A small image diffusion model, trained from scratch.
Training: soap at rate 0.0028, 5400 steps, batches of 256.
Data: trained on regions of photos with short descriptions (Visual Genome), 203450 training examples, 6.8 epochs.
Rows from block 4, named by matrix and row number. Rows with one number belong to one neuron. Each number is 128 + 24 x the weight over its row's rms, rounded and kept within 0 to 255. All counts start at 0. Numbers have three digits each. After the name is the row's rms in percent of the matrix's.
# gate: MLP gate (model.blocks.4.mlp.gate.weight, 848x320), inputs 240-319
# fc1: MLP up (model.blocks.4.mlp.fc1.weight, 848x320), inputs 240-319
# fc2: MLP down (model.blocks.4.mlp.fc2.weight, 320x848, transposed), outputs 240-319
gate.561 132:163128128128128128086128128128128103098128128128128107107128128128128119159128128126128108115167128192128077128162128128102089096128128128065128094128128128128178108128128070128089107162102128076095128128128161092128192128105128091117160160
gate.562 085:128128177128128128128128128167128128074128100215128128169128097166128128061128098128128128128081128128128128128147128128128128128128128128107128128128128128128128128128175128128066128128128128128128128128128128128128128128128128199128128061
gate.563 094:161163161128128128128153182128128090128104056151128128128128128128128128128128187128128077128128128184128128128128128128128128128128135079128128128185128128128083128128128128128128128128149128128128128128090128119128128128128128128128128128
gate.564 123:128165128128128140156110128128110119157128128128128128128128128196128128128128128128128171128128169128128142073164160029128128128128128128128128128128128128037159204176216128128091128128128128128202128128102128128128128099073128094128120128
gate.565 095:128128128087128128128128105128128157077128128128128128128128086156170128088128128073113100128147128128128128128077128128155157128128128128128128128128139128128128128073171128119056128128158128128180128128222128128106128064128128128055128128
gate.566 081:128165128128128128128128128093128159128154128128128128220128128128128128128128128128128128128128128128128128128099176128128128128128128194178137078140087128128110128128128128176128128128172128128079080128160128128128128153128128128097128128
gate.567 061:128076128128128166128128040105128128128081128128128128077128128128128128128144128128091128128128078128113128128088128128128128062128128128128128128128181096159128128128088128128128128128128128128128144128183128128128128128128128128128128128
gate.568 112:203105128128147156128068128180128128115128168128128168128128128170150035128128180085128128128128117128128128149128128128128128128104128157152128128128128128161128128128128128128156128128128128128128089128128160128099128128178157128128128128
gate.569 124:114128128092128128166128167128128175160128128128128156128162065128078128128102128090128128128128128128128128128128128128128106181128162108197128128128128128128093067157128128105128165103128159128128128128188164128128128128128128072128124144
gate.570 121:128128128128157128086128128128128128128128150109128097128128128128128128128128128115128128128162128172128128128103128094050101080092167128078128151128128155096128128128104128128072128128108128149128128128128128128128128128157069128128145128
gate.571 098:117170128043128128128128100128128128157128128128128128128128088128190085094128095128128104128128097128106128128172128098097128128128124174128069128128102128147173054128128128128128156064149128128128128128109154128128171128128128128128159094
gate.572 122:169128128128128119128128128098093128093128128102151068128133128128128115128098128128128128128128128178128128128128156116128181128128128094089128128128128088088128128128128128158128168128102128128128078128128128128096113128169128128128145128
gate.573 106:075165128201162128128128128113093158128151128096128128128128128128128077128128075128128128148128128128090165163128128152159142107128167162128128128128148128183128106128128128141100128165099174128120085128065128128067128128128128128100128128
gate.574 087:128128128078128050073128128154137128128128128128128177128128063128128179156152122128194128074128128128128128128059162128128128128128128128128219193128128128128128128128128128128062128113128079078128128128128128128128128180096176128128128128
gate.575 090:128128082128128188128128192128172128128128128128128128128128197128128128128089128128147128060147128128128128128128128128108128062128128128195128128108128128128128128128128128073105128174160128128233128186128128128128128128128128128072128128
gate.576 076:128128128128128141128128128162128095128128128128128128128128128128128128095128128128128128128128128128128128128128147177152128128174128128128128128050100128128128128128191128128128128128223128128128128128084128083128108128128183128128128128
gate.577 156:128083196128153128190128128086128128088166128148128128093128128139098128128163150128096128169150091128096128151128093128102078128128109128100128128108089128173110157128128189128128128128128118128128151143128107128128161128179196128086128128
gate.578 089:128162128077066090128096128128128128128128128128128128128128152128128060128128105175111128104096128153128128128128128128148128128128146178164128166128128128128128039128074174128128128128128128128128128128128128174149114128128128177128089128
gate.579 062:128128128128128187128095128128071128128128128128185128128128128068128128128128128128128128128128128128042128128128128128128128128128128128128128084128128196128128167128128079128128185128072128128128108128128128037128128128045187128128128128
gate.580 096:128128128128128128128076096128113107128128128081128165078092128055152128086128098064128128128128079128059128128128128128128128128091154128066189128128128092144128128183128098128128140067128128128128128128128128084128128097074128128128128128
gate.581 103:128128128128128128128128128128128128128128128128128163128128146128155170128128128208083128128128128128128128172072086146068155128128107128097092128077128155084128160105153128158128170128153147128128128191106183128128128128128076111128182095
gate.582 093:128172128128128128128066128128128128128091128128128128128128128128068063128189175128128128128128118128128141161090099128145128100128128128128128128128128110162128061101088128128128097128168128128128128128128128128128128128120128128128128103
gate.583 135:114128128128128076128128178128128183146170160128128128128128128128111128128128128128128128128156086128148128128128128110128128128082068128184128128158097128089100128128157205164100128128165093094128157087063091116094128128128128128128128168
gate.584 093:128128071128128128128128128113128128128128128128128128128128128085128107128072128128128128128088128128128058128128092128100093128088128128128128128143128074128128077128128170161185128128128062128108128128128128128128128103128128094099128128
gate.585 072:128128198128092128128128128128128128089128189128128175128128128087094128128128182128128128066128128128128128128168128128128128128128153128128128128128128083128084177147106128128128128128128128128128166131128128128128128128128087128060081128
fc1.561 131:128106128128128109128128105128128128081128128182183067128128128128128128128128128128110128128128167128128128051161128100113143081128128128128128128128055128128075128128128085128128128141128128063128128128128128128128128105128099079106143128
fc1.562 084:092128128190128197170098058128128081196128184128128128128128183128128128128128128128128128128128102128128105128082128085128106128128128128187128128068148128128128220128128128128207128128151128128128128128128128128128128128095109158128182128
fc1.563 108:128128128128097128128073091148190128072128184128073143128128128085128128128128128171128158128091147147109128128128095128162128128174179111158128128128090128128128128128128128128128128081091128095128196128128128097128128128128128159128128162
fc1.564 126:128128098128128150128128128128128128128128137151128128105128128083078128128128128128128098128128128172128128180128128190128146085128099128128128161105093128207128092088166128128165155083128128128137112167128176128160128170164128128084128183
fc1.565 058:128128128128128128082093128128128128213220128128128128128128128128128128128128128128128128128088128128151128128128128128128128128128128128128128128128128128128128128085128128128230180128128073128079128128128128128128128128058128128128128128
fc1.566 073:128128128128170128128128128046128128128128128087164128128128128128128128128128128128157128166194128165128128128128128128128128128128128098220128128128141128128128128128128128128128128128128083128128050068128040128128158172082128128128128128
fc1.567 097:100174128128128128128128128128128128128128178169128179128096128128128128128128104161053128128092128070128128128128128128128128128128128128128128128068128111128058128083128220148128128099128128128128168128128128128128146080128096196128128128
fc1.568 103:079088128128128128128080080106108128128128128128128128066128128128128207095128128172128188128128128128157128128128128128128128128175128026128128189128169128094159110084102128128146128174128100104128128128128128128178089089071128128128128128
fc1.569 095:085166128065152128128128128128128128143128128196128128128128093128128106128128128128135154128128128128169164128128128128128128167147128087128128128128128128150105128128128128101128128128128128128128077128181128128128201128128128128128128128
fc1.570 119:115128173204128128128079128139128128128128171128128128144145128128128128128128128146085128081128128128128128173128162128185108154167128076128128128102128128156095128112128128128160128128133145128128147160128128128128128103128128128168128154
fc1.571 066:128128128128128120157140128128128103128128155128128128128188128143128128128207069128128128045200128128128128128128128128128128128128128128161128128128128128163128128128128115167128128128128128128128128128128128207163158179128128107128128128
fc1.572 103:128128128105128154128128128128085128128128068097118095128128128128128128128190164128162128128128128170128168128128128128128128176090128128128128167163128128128104128183128128145186103128128128189128128192128103128128128128128128128128128128
fc1.573 114:128128128189128105128128128128128128128141128128128128128128085128128047128128128156128087152128128128128128083128128128180128128128166153128128128128148128128128128128128128128128128174128128128098128128095082128079128128128128128128128182
fc1.574 084:128113128128128128179128128128128128128165128181128128128128128128128128128128053128136128055227116128054128128128105128128128128128128128128128089171128061128128128076128128128128128070128121128176128128128185128128128140128128128128128128
fc1.575 082:096128096128128159128128145128128128128128128128128073128128128180128128128128128128215128128128128128128154128128128128128128128097157128161128128128128128128069128128128128084070128187128128128190128128128128128128128128171128128128128128
fc1.576 102:102155146157128128128128128128079203128082128128128128128128128128128070128128128128128167156156171128128128128128100128128097193128128128088128099128190128100128163102128128128128128128128128095096128128128128128128128156128081128082128128
fc1.577 135:128128128128128083168128128072128128110128161128128151128154093162060128128168138128128128128148128128106128128128128136109087128139163155087153128128128128128146104148128128106128153128128170128128128141128057128128154096178157089128128120
fc1.578 054:017128128128128048128128128055128128128128172128037128128128069128128150128174074163128151128180089128128128128054128128128128128128128201128124128128052128128128128146128128128128218128128128128128058128128128128128128128128128128128128128
fc1.579 105:128128128097128128128128123128128128128128128128104101128192096128128151128128128128086128128128128128128128145128128128128128169140002128128128144179138091128128128128184128128128128128096088128128154128162128165117128159128097150190128128
fc1.580 097:148128099128128128128112133128128128128146128128055128128082128128128128094128128128128128128068128128093128128128128128128128146128128192128128056093128128128128128167148115128128163128128070143128128128128128128128128059098133174128128095
fc1.581 120:128097128128128128184128128128128128128128128128128128095118110100128086128157110111128140128128182128128128102128171128213089128128128128180128172128116128140128106128104128128128128128128128090116128102128090128148128128143159182128128168
fc1.582 083:128101128128128128128183128084128197128128112148128055128115128128084128212128128128128128172128128128170171128128128128128179128128128128128128128128074128095128128128128128128128056110084072128128162128128128128128128128128153166128097128
fc1.583 112:149155128128128128183100128086138190128092128128163128128128128128095128067128199128128128128128098140100128080128128143081128165151128128075128128164164128128159093128113128074128128128073156128128128128187128101128128176128161128090128128
fc1.584 093:128128128128128096128128128175173073152128128128128128128128128128128128166128128128128180128128128128169128128181128128128128128128093158128128209128128128128128128144128128128128128180128186128102128128128128128128128128101086128098088128
fc1.585 094:128155128128197055128128095036101128128153128128128162128145128199128128128128128109173160140128183162128128188080128128128128057128128128128128128128128128181128128085128128090128128113128128128128128062165128128128128128128128080147128128
fc2.561 107:128158137128102128128128101128128128128128181180128128128128128080152168128128093128128176128128128113128099183128128128128136085143170128128128128094128063187128128153073174128098161128128128109128128128157118128128108169128128098054128128
fc2.562 080:128118128122128128128094128128128146164128128128128128128128128179128128094128128178169128176080080128128128128155128171190128128219128128128109093105103128128128128128080155128080128128128128128128151128128128128171128128162128179128128128
fc2.563 095:199128128128128080220128128128128150084128066095128128157128101167086128128077128128128128128128116128128164096093128128160084128099128091128142128152128128151128087128128128128090128128112128021128128128128088128128128128128077054158104128
fc2.564 093:162187128128128128128128128128166128128128128139128128162128128128128128128066128128128128128128160083175128128128156128128128128128128147128128128128128069128100086110193128128098128128093128128180209075128128128128128128128147128087128128
fc2.565 098:128128170128189149161128128128082128145106128128128128128063166173128128128128128180128128128128128128128128128128128128128128128155128100128128128128128157128128151134128128128082128128128128128128128128128128128193128195105097128128185128
fc2.566 089:152128128128128128128065128128128128128128128128128128128128128128128128128128128128128128128169128128128087128154128128128128128128128128128128128128128128128167128081128121128128088128128096128128215128128128128070128128128128128128128128
fc2.567 086:128171096128128016128128128128128128128128128128128128128179128128128128128128128065112167097159128194128083128187128128128035170128184128128180128128128128079172128128128218128128128080128128128128128128128128128128128128128128072241128128
fc2.568 102:196209094214128169128164089128143128106128119088128096128086110128083203128128161128128128128128163128128128184069128128128128140128128128128100128128128128128159080128189128128128128128099128128021114169128183128180073128090128112128114128
fc2.569 121:128091081128128128128128084128128128128128128128128128128128163128128128128128128128160128141128128128087128153128128187128145128180142128128128128128089128128128094128128128128128128128128128128086128168164093128156128078128128128128128128
fc2.570 101:128071128128136128121174173064128090073128128128128128128128128190128128128128128101128128173083128114128095128029128153104106171148128146128128128186128128179128096128078128149128128128128128128128128077128128128128128061128128128128128113
fc2.571 092:128170128128128128128128128128128128128128128128146086128185128128021178128128128167128128083128128128097128128128111172056128128128128128128128128128128128128085145128128128079128160097128185128128128128128128128180128150128128128128128128
fc2.572 116:128128128146128128151128128181128102128128128128128128069128128128149128128138081128140101100128128187128079128102168093162106128112128128128128128128128128128168128202128128153128160096128128128073128128128128128148159094128073128136128166
fc2.573 120:075096128056112128128128128128128128128128104122128128128096128153128068188155128128128128128128128128066128128128128128128128128128142128114128128128082128128128079219128185145128128128128128157128128128155128128170178128128128128128128128
fc2.574 082:128147128128128128088128128128128128128128128128128128128170128128128128066128128165128128185202128073128161128128168139128107128128128128128172128128128128128128128128128128128128128128116191128128128128128128128128128128128206128128128128
fc2.575 087:128128128149128128128128128128128210128128188128128128128128157128128128128128128128128108128128128161128128128128166128128128198160128128163128128128128128128128128128128128157163128128128112128128128095181128128078046200128128128128128128
fc2.576 103:128128045128148128128128121128054183065128128128128128128128155128169128128128128128128091128165128164128128128128148128175128187096128128128128128160128091128128083128128155128128169106128160128128128128128088128128096128128088128128128115
fc2.577 130:128128128158128128128103128128128110178102100128101128128087128087085128128109128095128128128150128128117128128128081128205118128128128106100102159049128128128176128135128192128128096067128175101095082128109128184156159128128128169159128128
fc2.578 087:128145128077162128128128128128128128128128186128128128128128108075095128128128167128128128128208128128128128128128128128207128128128128128128128128164157128128128154128111128128128128128085167128128128128128128128092128128128128113128128128
fc2.579 104:128128128128108120128128128128128128128128128128128128128100128201128128128196128128128128128128128128128043128101128128128128128128045128128083128128128150147128184128128107128128128128182128128101128184128088128128128128128128153128128128
fc2.580 101:128128165108128128128157128128128128158158128128128128128128128128170152128128128171156128128128128205128128128128128128128128077167128128128064128128095128178147128128165091153128128114128128090085128128180146128128128128128190128128173128
fc2.581 112:079128106098128128157128128107128128087128128128128128128113128128103128128128128128128171085128099128128128128128128128041128128128106128116128086107143128128128102109128128128128109128128128128128128128128128128128150128160199128128128072
fc2.582 110:128099128128128124171128128128185128128128163128128128128128128128075089153128128108128128157128128128128128128076176089128128128128128128128111128128128128128128128128128128128107128128085128128128128128171128128106180128128128128128151128
fc2.583 106:091109128128128128128169128094135128178128128128128088128128128128119099128128128128128088164128161128160128128097191128128144169128197128128128128149128090128155106128128128128160181128182128128152128128128128128128128128108098160128116128
fc2.584 085:069155084160128217101128128128108176128079128128110128128128128128138128128128128128128128164164128128161078128128102128128104128128128128091128128128128128128158128176128128089045101128128128128128072128128148128128182128128128138128128128
fc2.585 093:128128128128095128128128128182150128128128128128104128128097128128128128151128128128128086128128128128128128128128128128128073158070128104128128128128194128173128128170128128128128128128128128128128114128107128128128128157128128128088128128