A small image diffusion model, trained from scratch.
Model: 32-pixel images, activation swiglu.
Training: soap at rate 0.0028, batches of 256.
Rows from block 3 of a small image diffusion model, named by matrix and row number. Rows with one number belong to one neuron. Each number is 500 + 50 x the weight over its row's rms, rounded and kept within 0 to 999. All counts start at 0. Numbers have three digits each. After the name is the row's rms in percent of the matrix's.
After each neuron's rows are labels from the 100 images, of 14848 (inputs lightly noised), where the neuron reaches its largest size: "colour at peak" is the nearest of a few named colours to the mean colour under the peak. Only what is clearly more common there than usual is listed. The data: regions of photos with short descriptions (Visual Genome). In brackets: how many of the 100, against the usual share in percent.
# gate: MLP gate (model.blocks.3.mlp.gate.weight, 848x320), inputs 160-319
# fc1: MLP up (model.blocks.3.mlp.fc1.weight, 848x320), inputs 160-319
# fc2: MLP down (model.blocks.3.mlp.fc2.weight, 320x848, transposed), outputs 160-319

gate.302 077:500500500500439455500509585500500500500500500429458622500449500379500500500645500416388576563500500500500447435500500500500500500500500500500500500554442435500500500412445500500548560500500476606500500500500500500500500436500500500500633500500621500500386500500500500500410534289500719614575585500500500500611500500453500500500500625588500404500500500500500598547498500500537500431500500500500500500598500500500616500500500500500550559500608500500500450500500542500679603500500500
fc1.302 072:500348500500500500402500500500500590500384500500500638500500398500399500500562500554500500500441500500580500500500500463500500500500406576607500500500578500500571657500500500612500563500500500588500611500500500591500500654500500500500544500500500500500500500500500500590500500419500500446610500500500500582500500500500574500500500500645500500500500500500534589500500500500444500500500565500500500500500500500500500500500572500500500548500604500500500500500500500500500555500449500
fc2.302 067:500500500466500500500500500500500500500695500500500500500500500500500500500448500500500500500585500340500500377568500500500500500500581500500500500500500421500500500500500500500500500500500500439500500500500500500500500500685438500500500500500500500500500610500500500595500500409500500567368500500409500500500500500500524500500500500500450500500500500500663500500500713432500500646500500500500500693500500500500500500500500500500398500500500500500500562500340517500500500500387500
colour at peak: white (28 vs 5.2); pink (26 vs 9.4)

gate.590 101:500500500500442500500500500500500500500500585580500500500500500500500423552500500575500500500517500421437500500500500578500500500500526541435500438500500588435558500658417500500500500500500450500500383500500500500500500500613500405569684500500500500500500500500420500500500415375408403500603500556370500500409500500500500500500364500500500500394500500623500500500500500500574500319500514500584500500500537363500500500500500500500500500500500500365556500500500500500583435500500500
fc1.590 098:463500500500500500500500500500500500500500500379620500500533500500500500500500419500552500500500500500500500500586584500433434500500406410562500500500532476500476500445500566500500500500402500389500710627500441500500500605408397556440400500500418434500500500500500500500500500561639625500500500417694500560500462500500500402500575500500500500613500500427500591500500500500500500623500500500463500500500500500500366500500500500453500500500500558611451500466560500500500586500500415
fc2.590 103:544500369500446430500500500500500525403500500500500500500500387500500468500500615500470500500611596399500500500581500500500500575440437386500453570558526500657500500656500500500595571500522420500500500500500449500500500500500500500500500500500500500500500500500500500588500619500616500500500500500500500577500539500500450500544500433500500500500382402426500500500500386500600500441572500500338500549520500500591351500500352500500500500427500500500500500500500500562544583500500474
colour at peak: grey (71 vs 35.6)

gate.721 075:500500500500500500500611500500500500500500500500500500550500500500536500500500683500500500500500500500500500500500500698500500500500500500500500466500500500500500500370500500500589500500500500500500500500500612500500500500630500600500341500500500500500743500500500500500500557500382553276500331500500500500500537500500500540500500500500380297500678500500500500500500334500500500500500500500433500500500390500632500582414613500500500500500500500500309500438500500500500500500500500
fc1.721 095:518500580500500500500500500463339500500500500500500500500500469500441500500500500500500500500500500500500500500540500642500500500500500500500412500546500500500500500549436500500532500500582500500500500500500500500500595384717350500500500500500556628500631500500500500500500500500500500500500500644551500500500635500560519500500500582500500500500627500500500500500565500539500500367616500500385500500424500448592433643457585500500412430533500500349384500441500543500500500500500500
fc2.721 082:500500500500500500645500500500348500500500500500500500603500339500500500500500500500500500500553500500500500500500500573500500500458413500500500579452500500500336500447500500331500500429548500543384500500500500500500500574500616500500434612568500500500500500345500500500481500500500594500500500311500500500500500500500500500618500500500552500428367500500418500500500582572500403500383500500577500500409500500449500500500500500500500632500500500500500500500500390500432455500500500
colour at peak: grey (80 vs 35.6)

gate.353 102:663500500500500461500500614500500500500500500500500500500500500541374500500500500500393500568540500500500500500500553500500477500500500570500500598500555462560576500500500466500439681500339500500447500500500500589500500500500430500500500500500500442350500500500500500405500500577500500634500500500429500500429664540585500500500500500420500354500606435500500500449397500569500590500500450500500500564500500467500576500500500500471500500500409500500500500579500500629500482500500378
fc1.353 063:500494500500500390500500500500500500500500500500500500500500609500500500500500500500390500500516570500500500500500500500535500500500500500459500407500500500500500500500500500500500500500500500500500500500500580500500602451500500386619500500500500500500500500500378582397500500478500500500500500500500500644500500500621500500500500500500500500500613500500500632500500500500356500616356500696438570552442500500303500500440500500500500500500304500597500500500500500578500500617381500
fc2.353 090:573414685526500500500500500500500617500500500500433500500450500607403500500500500500591500500500500473500500500500500500500500389500500500500500500604500500500500380417651500500500614500394500500500457500500500609500500500500500500500500500500559500500351500500500500500500500573608500420379500500500331500500500595500500500566526500367500500467362500436500500650500500500422587618500500500463376500469500500500368500500500500500500500500500500500500500500500500500500500404500500
colour at peak: grey (73 vs 35.6)

gate.424 074:500500568500591500594339425500500500582500500500500500500500500634500500500500500500550500500500500599500411500500500445500500500500500500500500500500500500500500500500436500500500602624500598500500434500346500500500500392500422452500500500500500500500500500500500500500500500500500500500500500434500500500500631500500500500500630500634500500500454427500500500500500351602500500595461626500500500500500500500500500500500500500363371569500500500500500500500500500500646500411415573
fc1.424 077:500581500500388653431500323500500500500500500500500447581500500654500500544500500395579500500500500500500395500500500547500386500500500500500500500369500500500500500381500425500500500598343580467500617426500500500369380500500500598500500550500500612538427460584500460500500635500500500564595627500500500500500341567500500500500500500391500500500500500500500500500500500500500500500500500500627500500500500387500500500500421500500500500500500584500500500500341500500500500500500500
fc2.424 070:551500500432500500500500500575500500500500500500500500500607500500500500500500500500500554422500500500500500500659500500500500500500500500500500500500500500500610626500500596500500322500500500500500500500500500500374285500660500500500500500500682500500500500427500362500500500500434500500500500487500449500500500500500500548500500500620500500500500627500500500590500369500268500500500500500500500500500590500584500500500500416500500500455500578500500500500500500398500500500500500
colour at peak: pink (34 vs 9.4)

gate.559 129:500500546500500431500500538500379500298423500463500500500500627500660500500500500500420394462500500564423484500500481573500570500500500500500500500437500500500500447500500500420500678500390500444500500500588386392500544539581389500500500500500500500547561500433500500500442500586500500500500433500500604581500500500524500500500614500500383528545439500522601500426567500500437500500592500544500500530457500500461594546559500500500552406500609500500500525500500500500500387550500500
fc1.559 111:500406500443389452567500443500500500351500500500540500500500500500500540500500447500500434500500412500572500500512500500500611500602500500500562500500500574500500500500500441500500561439500500579465559500559500554500515500500358436593500596500500500500463500500600386500500424500500500430584500500500500500500500500440500500411500534500500442500408500541584378463500500500500500636500500500500500468412500500500539500500575429500609393500500500500370500500500500611500500500500500
fc2.559 108:500500408500500500500500500466500500335500448500500500500500587575521500500500516500500500557500500602500377576428500500500500529500409500500500708500500500500500592500426500500500521500431500561500500500472584569500554500581591558500500604500500500500500500500597500500571500500500500500500573575500500500500500500500500500427627570583500441500500500500500500405590500500500500500306500559433500500500458500375415500500500565500361500470500500463395500500500500500500500500424500
colour at peak: white (37 vs 5.2); pink (27 vs 9.4)

gate.526 116:500500563500409500500500500500500620588500528500500500500500398500412500581500608500500500500431500539500500500559500411500500500500579588432500500537587500450432500397466500500440500500500418500500500500411500398458717500390500500577483500379367405500500500500500500439500533500430468500500466500420555392500500500421500500500411500500500500500544500500500456500500500467500500500500391500500500500500500500500500500516500500500500334500500500309591500500500500481561500417500500
fc1.526 073:500500626550603500500622500500403500410500500500500500500500500529500500467628500394500500500500500500500500500500500500500500500500500500500619692541500500500526500500592500500579500500500500500500500500500500500551386500578500500500543500516533500500637500500500619500500500500597500500406500500500533539500500500500425500500500500500500500436500500500500500500595500500599500500558500500500500584500500500393500500500383500500500500400500500500500434500500500500500500566500500
fc2.526 091:601600684500500339500500438500500500500430562500623470500500597500374425600500500500500500550500500500577500500676500500572500500500500585500623500500500500500500500366500500500631500500500500407500500500500500500500660500642500500500619521500500500606500500500422500500566500500500500500500500500407500500622500500332500500500500522528500608500533500500500500500500500500500500500500408399500500500500500500500500441500500475500500229500500500551500500500500500500500529588500500
colour at peak: grey (66 vs 35.6)

gate.564 096:500500500500500606500500500463500500441500500656500445500500500500500500500483500500500408500500500357500500500500500500430500500500500500500500500500500500500500578500500500500500500500500500500500387378444363464500500500500500500554500500500432531500494500500441500500415500500400500500500421500500500453500500500500616500463500500500500421573606500532500500500411452381500500589500385500500500500500500500500500446500500500500500500500500500422500500500500500562500500500429638
fc1.564 074:500623500500315500500500500500417500428500500500500500500500500500634500609500500500500451500500500372500500500500461460500500500500500500572500500500500500500500599365500500500500500500500500500500500392500404500500500500500500500500415500500419500500500500500365500500500500500500500500500500500500500500614500500500639500500500500500500500579561421598500500500500428500500500500500357500500500500500583500583500429500500500500500500500500579500500500500431500582500500500500500
fc2.564 079:500336500500500500500500500609500500500500500500573500500500500500500500372500500500500500572576500444500500500500500500450500500500500500500500408500500500500500390657500500444500500500500500414500674500500500428500500468500500500500500500500386500500500500500382500500634500500575500500500565500500500389500500580500500690500500559500500500500500500500500500500500500500500500411500500500500624500500546562386500449500500500422500559500500500500500500500500367500500500500500441
colour at peak: white (96 vs 5.2)

gate.54 107:500545500500500500567500500500500434392500500500576500548500521500500500593500500500500549566500500400500539624500425653500500500500500500500500500500500500500500500513500500500418500495570411500500500500558500500500500500404500500500500500375488575467500421426500500500500597408500500448596430500500500500500500572500500427589500500524500500500400500500454413500500414500500600500500500603500500500500500500500500500500500500500500500500500576552500500500500500423567417395550500
fc1.54 123:500412574500500500468500500500462500563500500500568500500388500624515500500500591500500500500500500633500500500500500437500500500500500500433391597339577500500500500500500500557529438500528500500558500500370500500574500500625437500500500500535500500500500500500500359500500500500500543500500577500500500500500459500391399500452500490409581500500572500500500648500500500500500500467500389500466500567500500397500314500598574414500463500500585500465416430484500564500417437500500500
fc2.54 088:589500500500500500612500500500500500534500500500500500500500422394558500500500500500500500500571500592500500500569500500614500500388454500500405500500500535500500500500500554500500436500500500500428500500642500500500610761500500500500500500500500500500500609500458500500583622500500500580500500500500453500500500500500500500656500453434561500500500500524500358500500500500500420500500500500582500500385500500443500573552500500452500500500638500500416500571500500500553436578549500
colour at peak: grey (79 vs 35.6)

gate.117 106:500500500500500500500500349555500484500500500500500568510500545500500500500500500500421500445500500500500500545453500576500500500567500500500589500472409500500417500500500500500500500500500500500500500500500500500500558500500500500608500500518500500500500376500500500500500658369425500450586540671420500557500447500500500500500500500500500500500500500500500320500500500500402500646500500500582546430500438500500500557548500500500500500500500574500639591562500500500547500401500500
fc1.117 123:580413560607500366500500500571500500500500500554500500426500557500572500500500500500500500500500500629526579500563500500598500500500500500500500500500413500500500500444500430500625500500500432500500456500500500564500583410546428620500500564406576550500500416413436500500500500500500500500500383465500500556500424500500428443540500436500500500500500500500500500500500500500500388500500351500500500455500408500500421569500500500554500445451500448500500399500500514500500381500557500
fc2.117 092:581500500500500500500500500500500500455399500500500500436597500500500500429500500500500432500394500587588500500500575592500500500500500500500354533396500500500405500622419428500500500572500556500500500500563542624402500500500577500500500594500500500500623500500500500500500565500500404536487638500457500500500561385500544500500500336500500425500500500500500500500462500633500500433500556500500500500556627500500500555500581568500430500500559440500500429500500500500500387500500500
colour at peak: grey (69 vs 35.6)

gate.544 124:587500500500475500500591500500500547500500500500500545580548589369500500500397456500500607421500500463500566500574500578500417500500500500500500500500318500375500500500500409425447500500500479500500500500500500500500462440500433435500500500500541500500500500500411330500500500456500500500593554500553386430347602500500500500500523534560500500500464500454617500372443546448500642500500500605500500500456500500500500500566595500500578500500500500500464500595500517500500500500452396
fc1.544 136:500563500500395478500500436500500415500500500500434440486500539500586608486470500500500500500500500605469500379572500386500500500500500500500500500500500500500500500500540500500500584500424500500393500602500456607500500500500500500500500412500500500500500408551374360500533500500556596500500500500500437432452500500455468500414500500500500567500471429500549500401417611500542500500500500500561607615419462500500500500554500407500587500500500500500500388500500500571541573500500500
fc2.544 117:416500500500500500433440500457548500500500401500500500500600500411500500500450500500427500500500500500500500500406429500564500500500500500343500500562406500500500500500433500448500500500421500595500661464479500500500500414500500479500500500500500594433500571500575397385500500500500440500580500500500349552588584416500500435551405523567500500500500500500500429383615500420500596451421500568500582390449528425452500500500500500500410500500474500500500500558500461602500500582500575
colour at peak: white (29 vs 5.2); pink (27 vs 9.4)

gate.447 085:500500312500500457500500448500500500500380500427500500402500500500638574500437500436500500500500500500500596561440559500500500500500500500430500500411573500460500500500436500500500664500500500500500571500500583500500500500605500500500500408500641500500413500500500500500419500388500500500500500500500500500500552500645500500410395584500729500500551500500574455500500500500389500500500558500500500370500500500572500500522500500500500500500500572500500500500500500500367500398500500
fc1.447 100:500500500500500500500500558500500500593500349518454500408500429500500500361500500555500500500440500595532500615500460500500500500500500500425500500409500500461500500500500500500500500500608558628500500391500500500419413500500500610500500325500500500378500500500620583591500500377458500383500500500500500500397500500500500565427459574447657500364500573500500539500500599434500500500494587500500500410567500396622398601500500541500400500500500500500500500500500500500500500500500500
fc2.447 083:500633500500500439396500566500500472500500580575500500500508500500500500670500500468500500500500563500609500500500500500585500552500500500500500500500500438500500500500451405500500500500629427500427577500500500500500500566518500500500500478500549500500500500500500500500500569365500500425549500500556500500500500500472500500500319500500608500500500500564500500500500402500500500500551500500500541618500640500425500500500500391500569500387500500500319500500601500546590500500500500
colour at peak: pink (27 vs 9.4)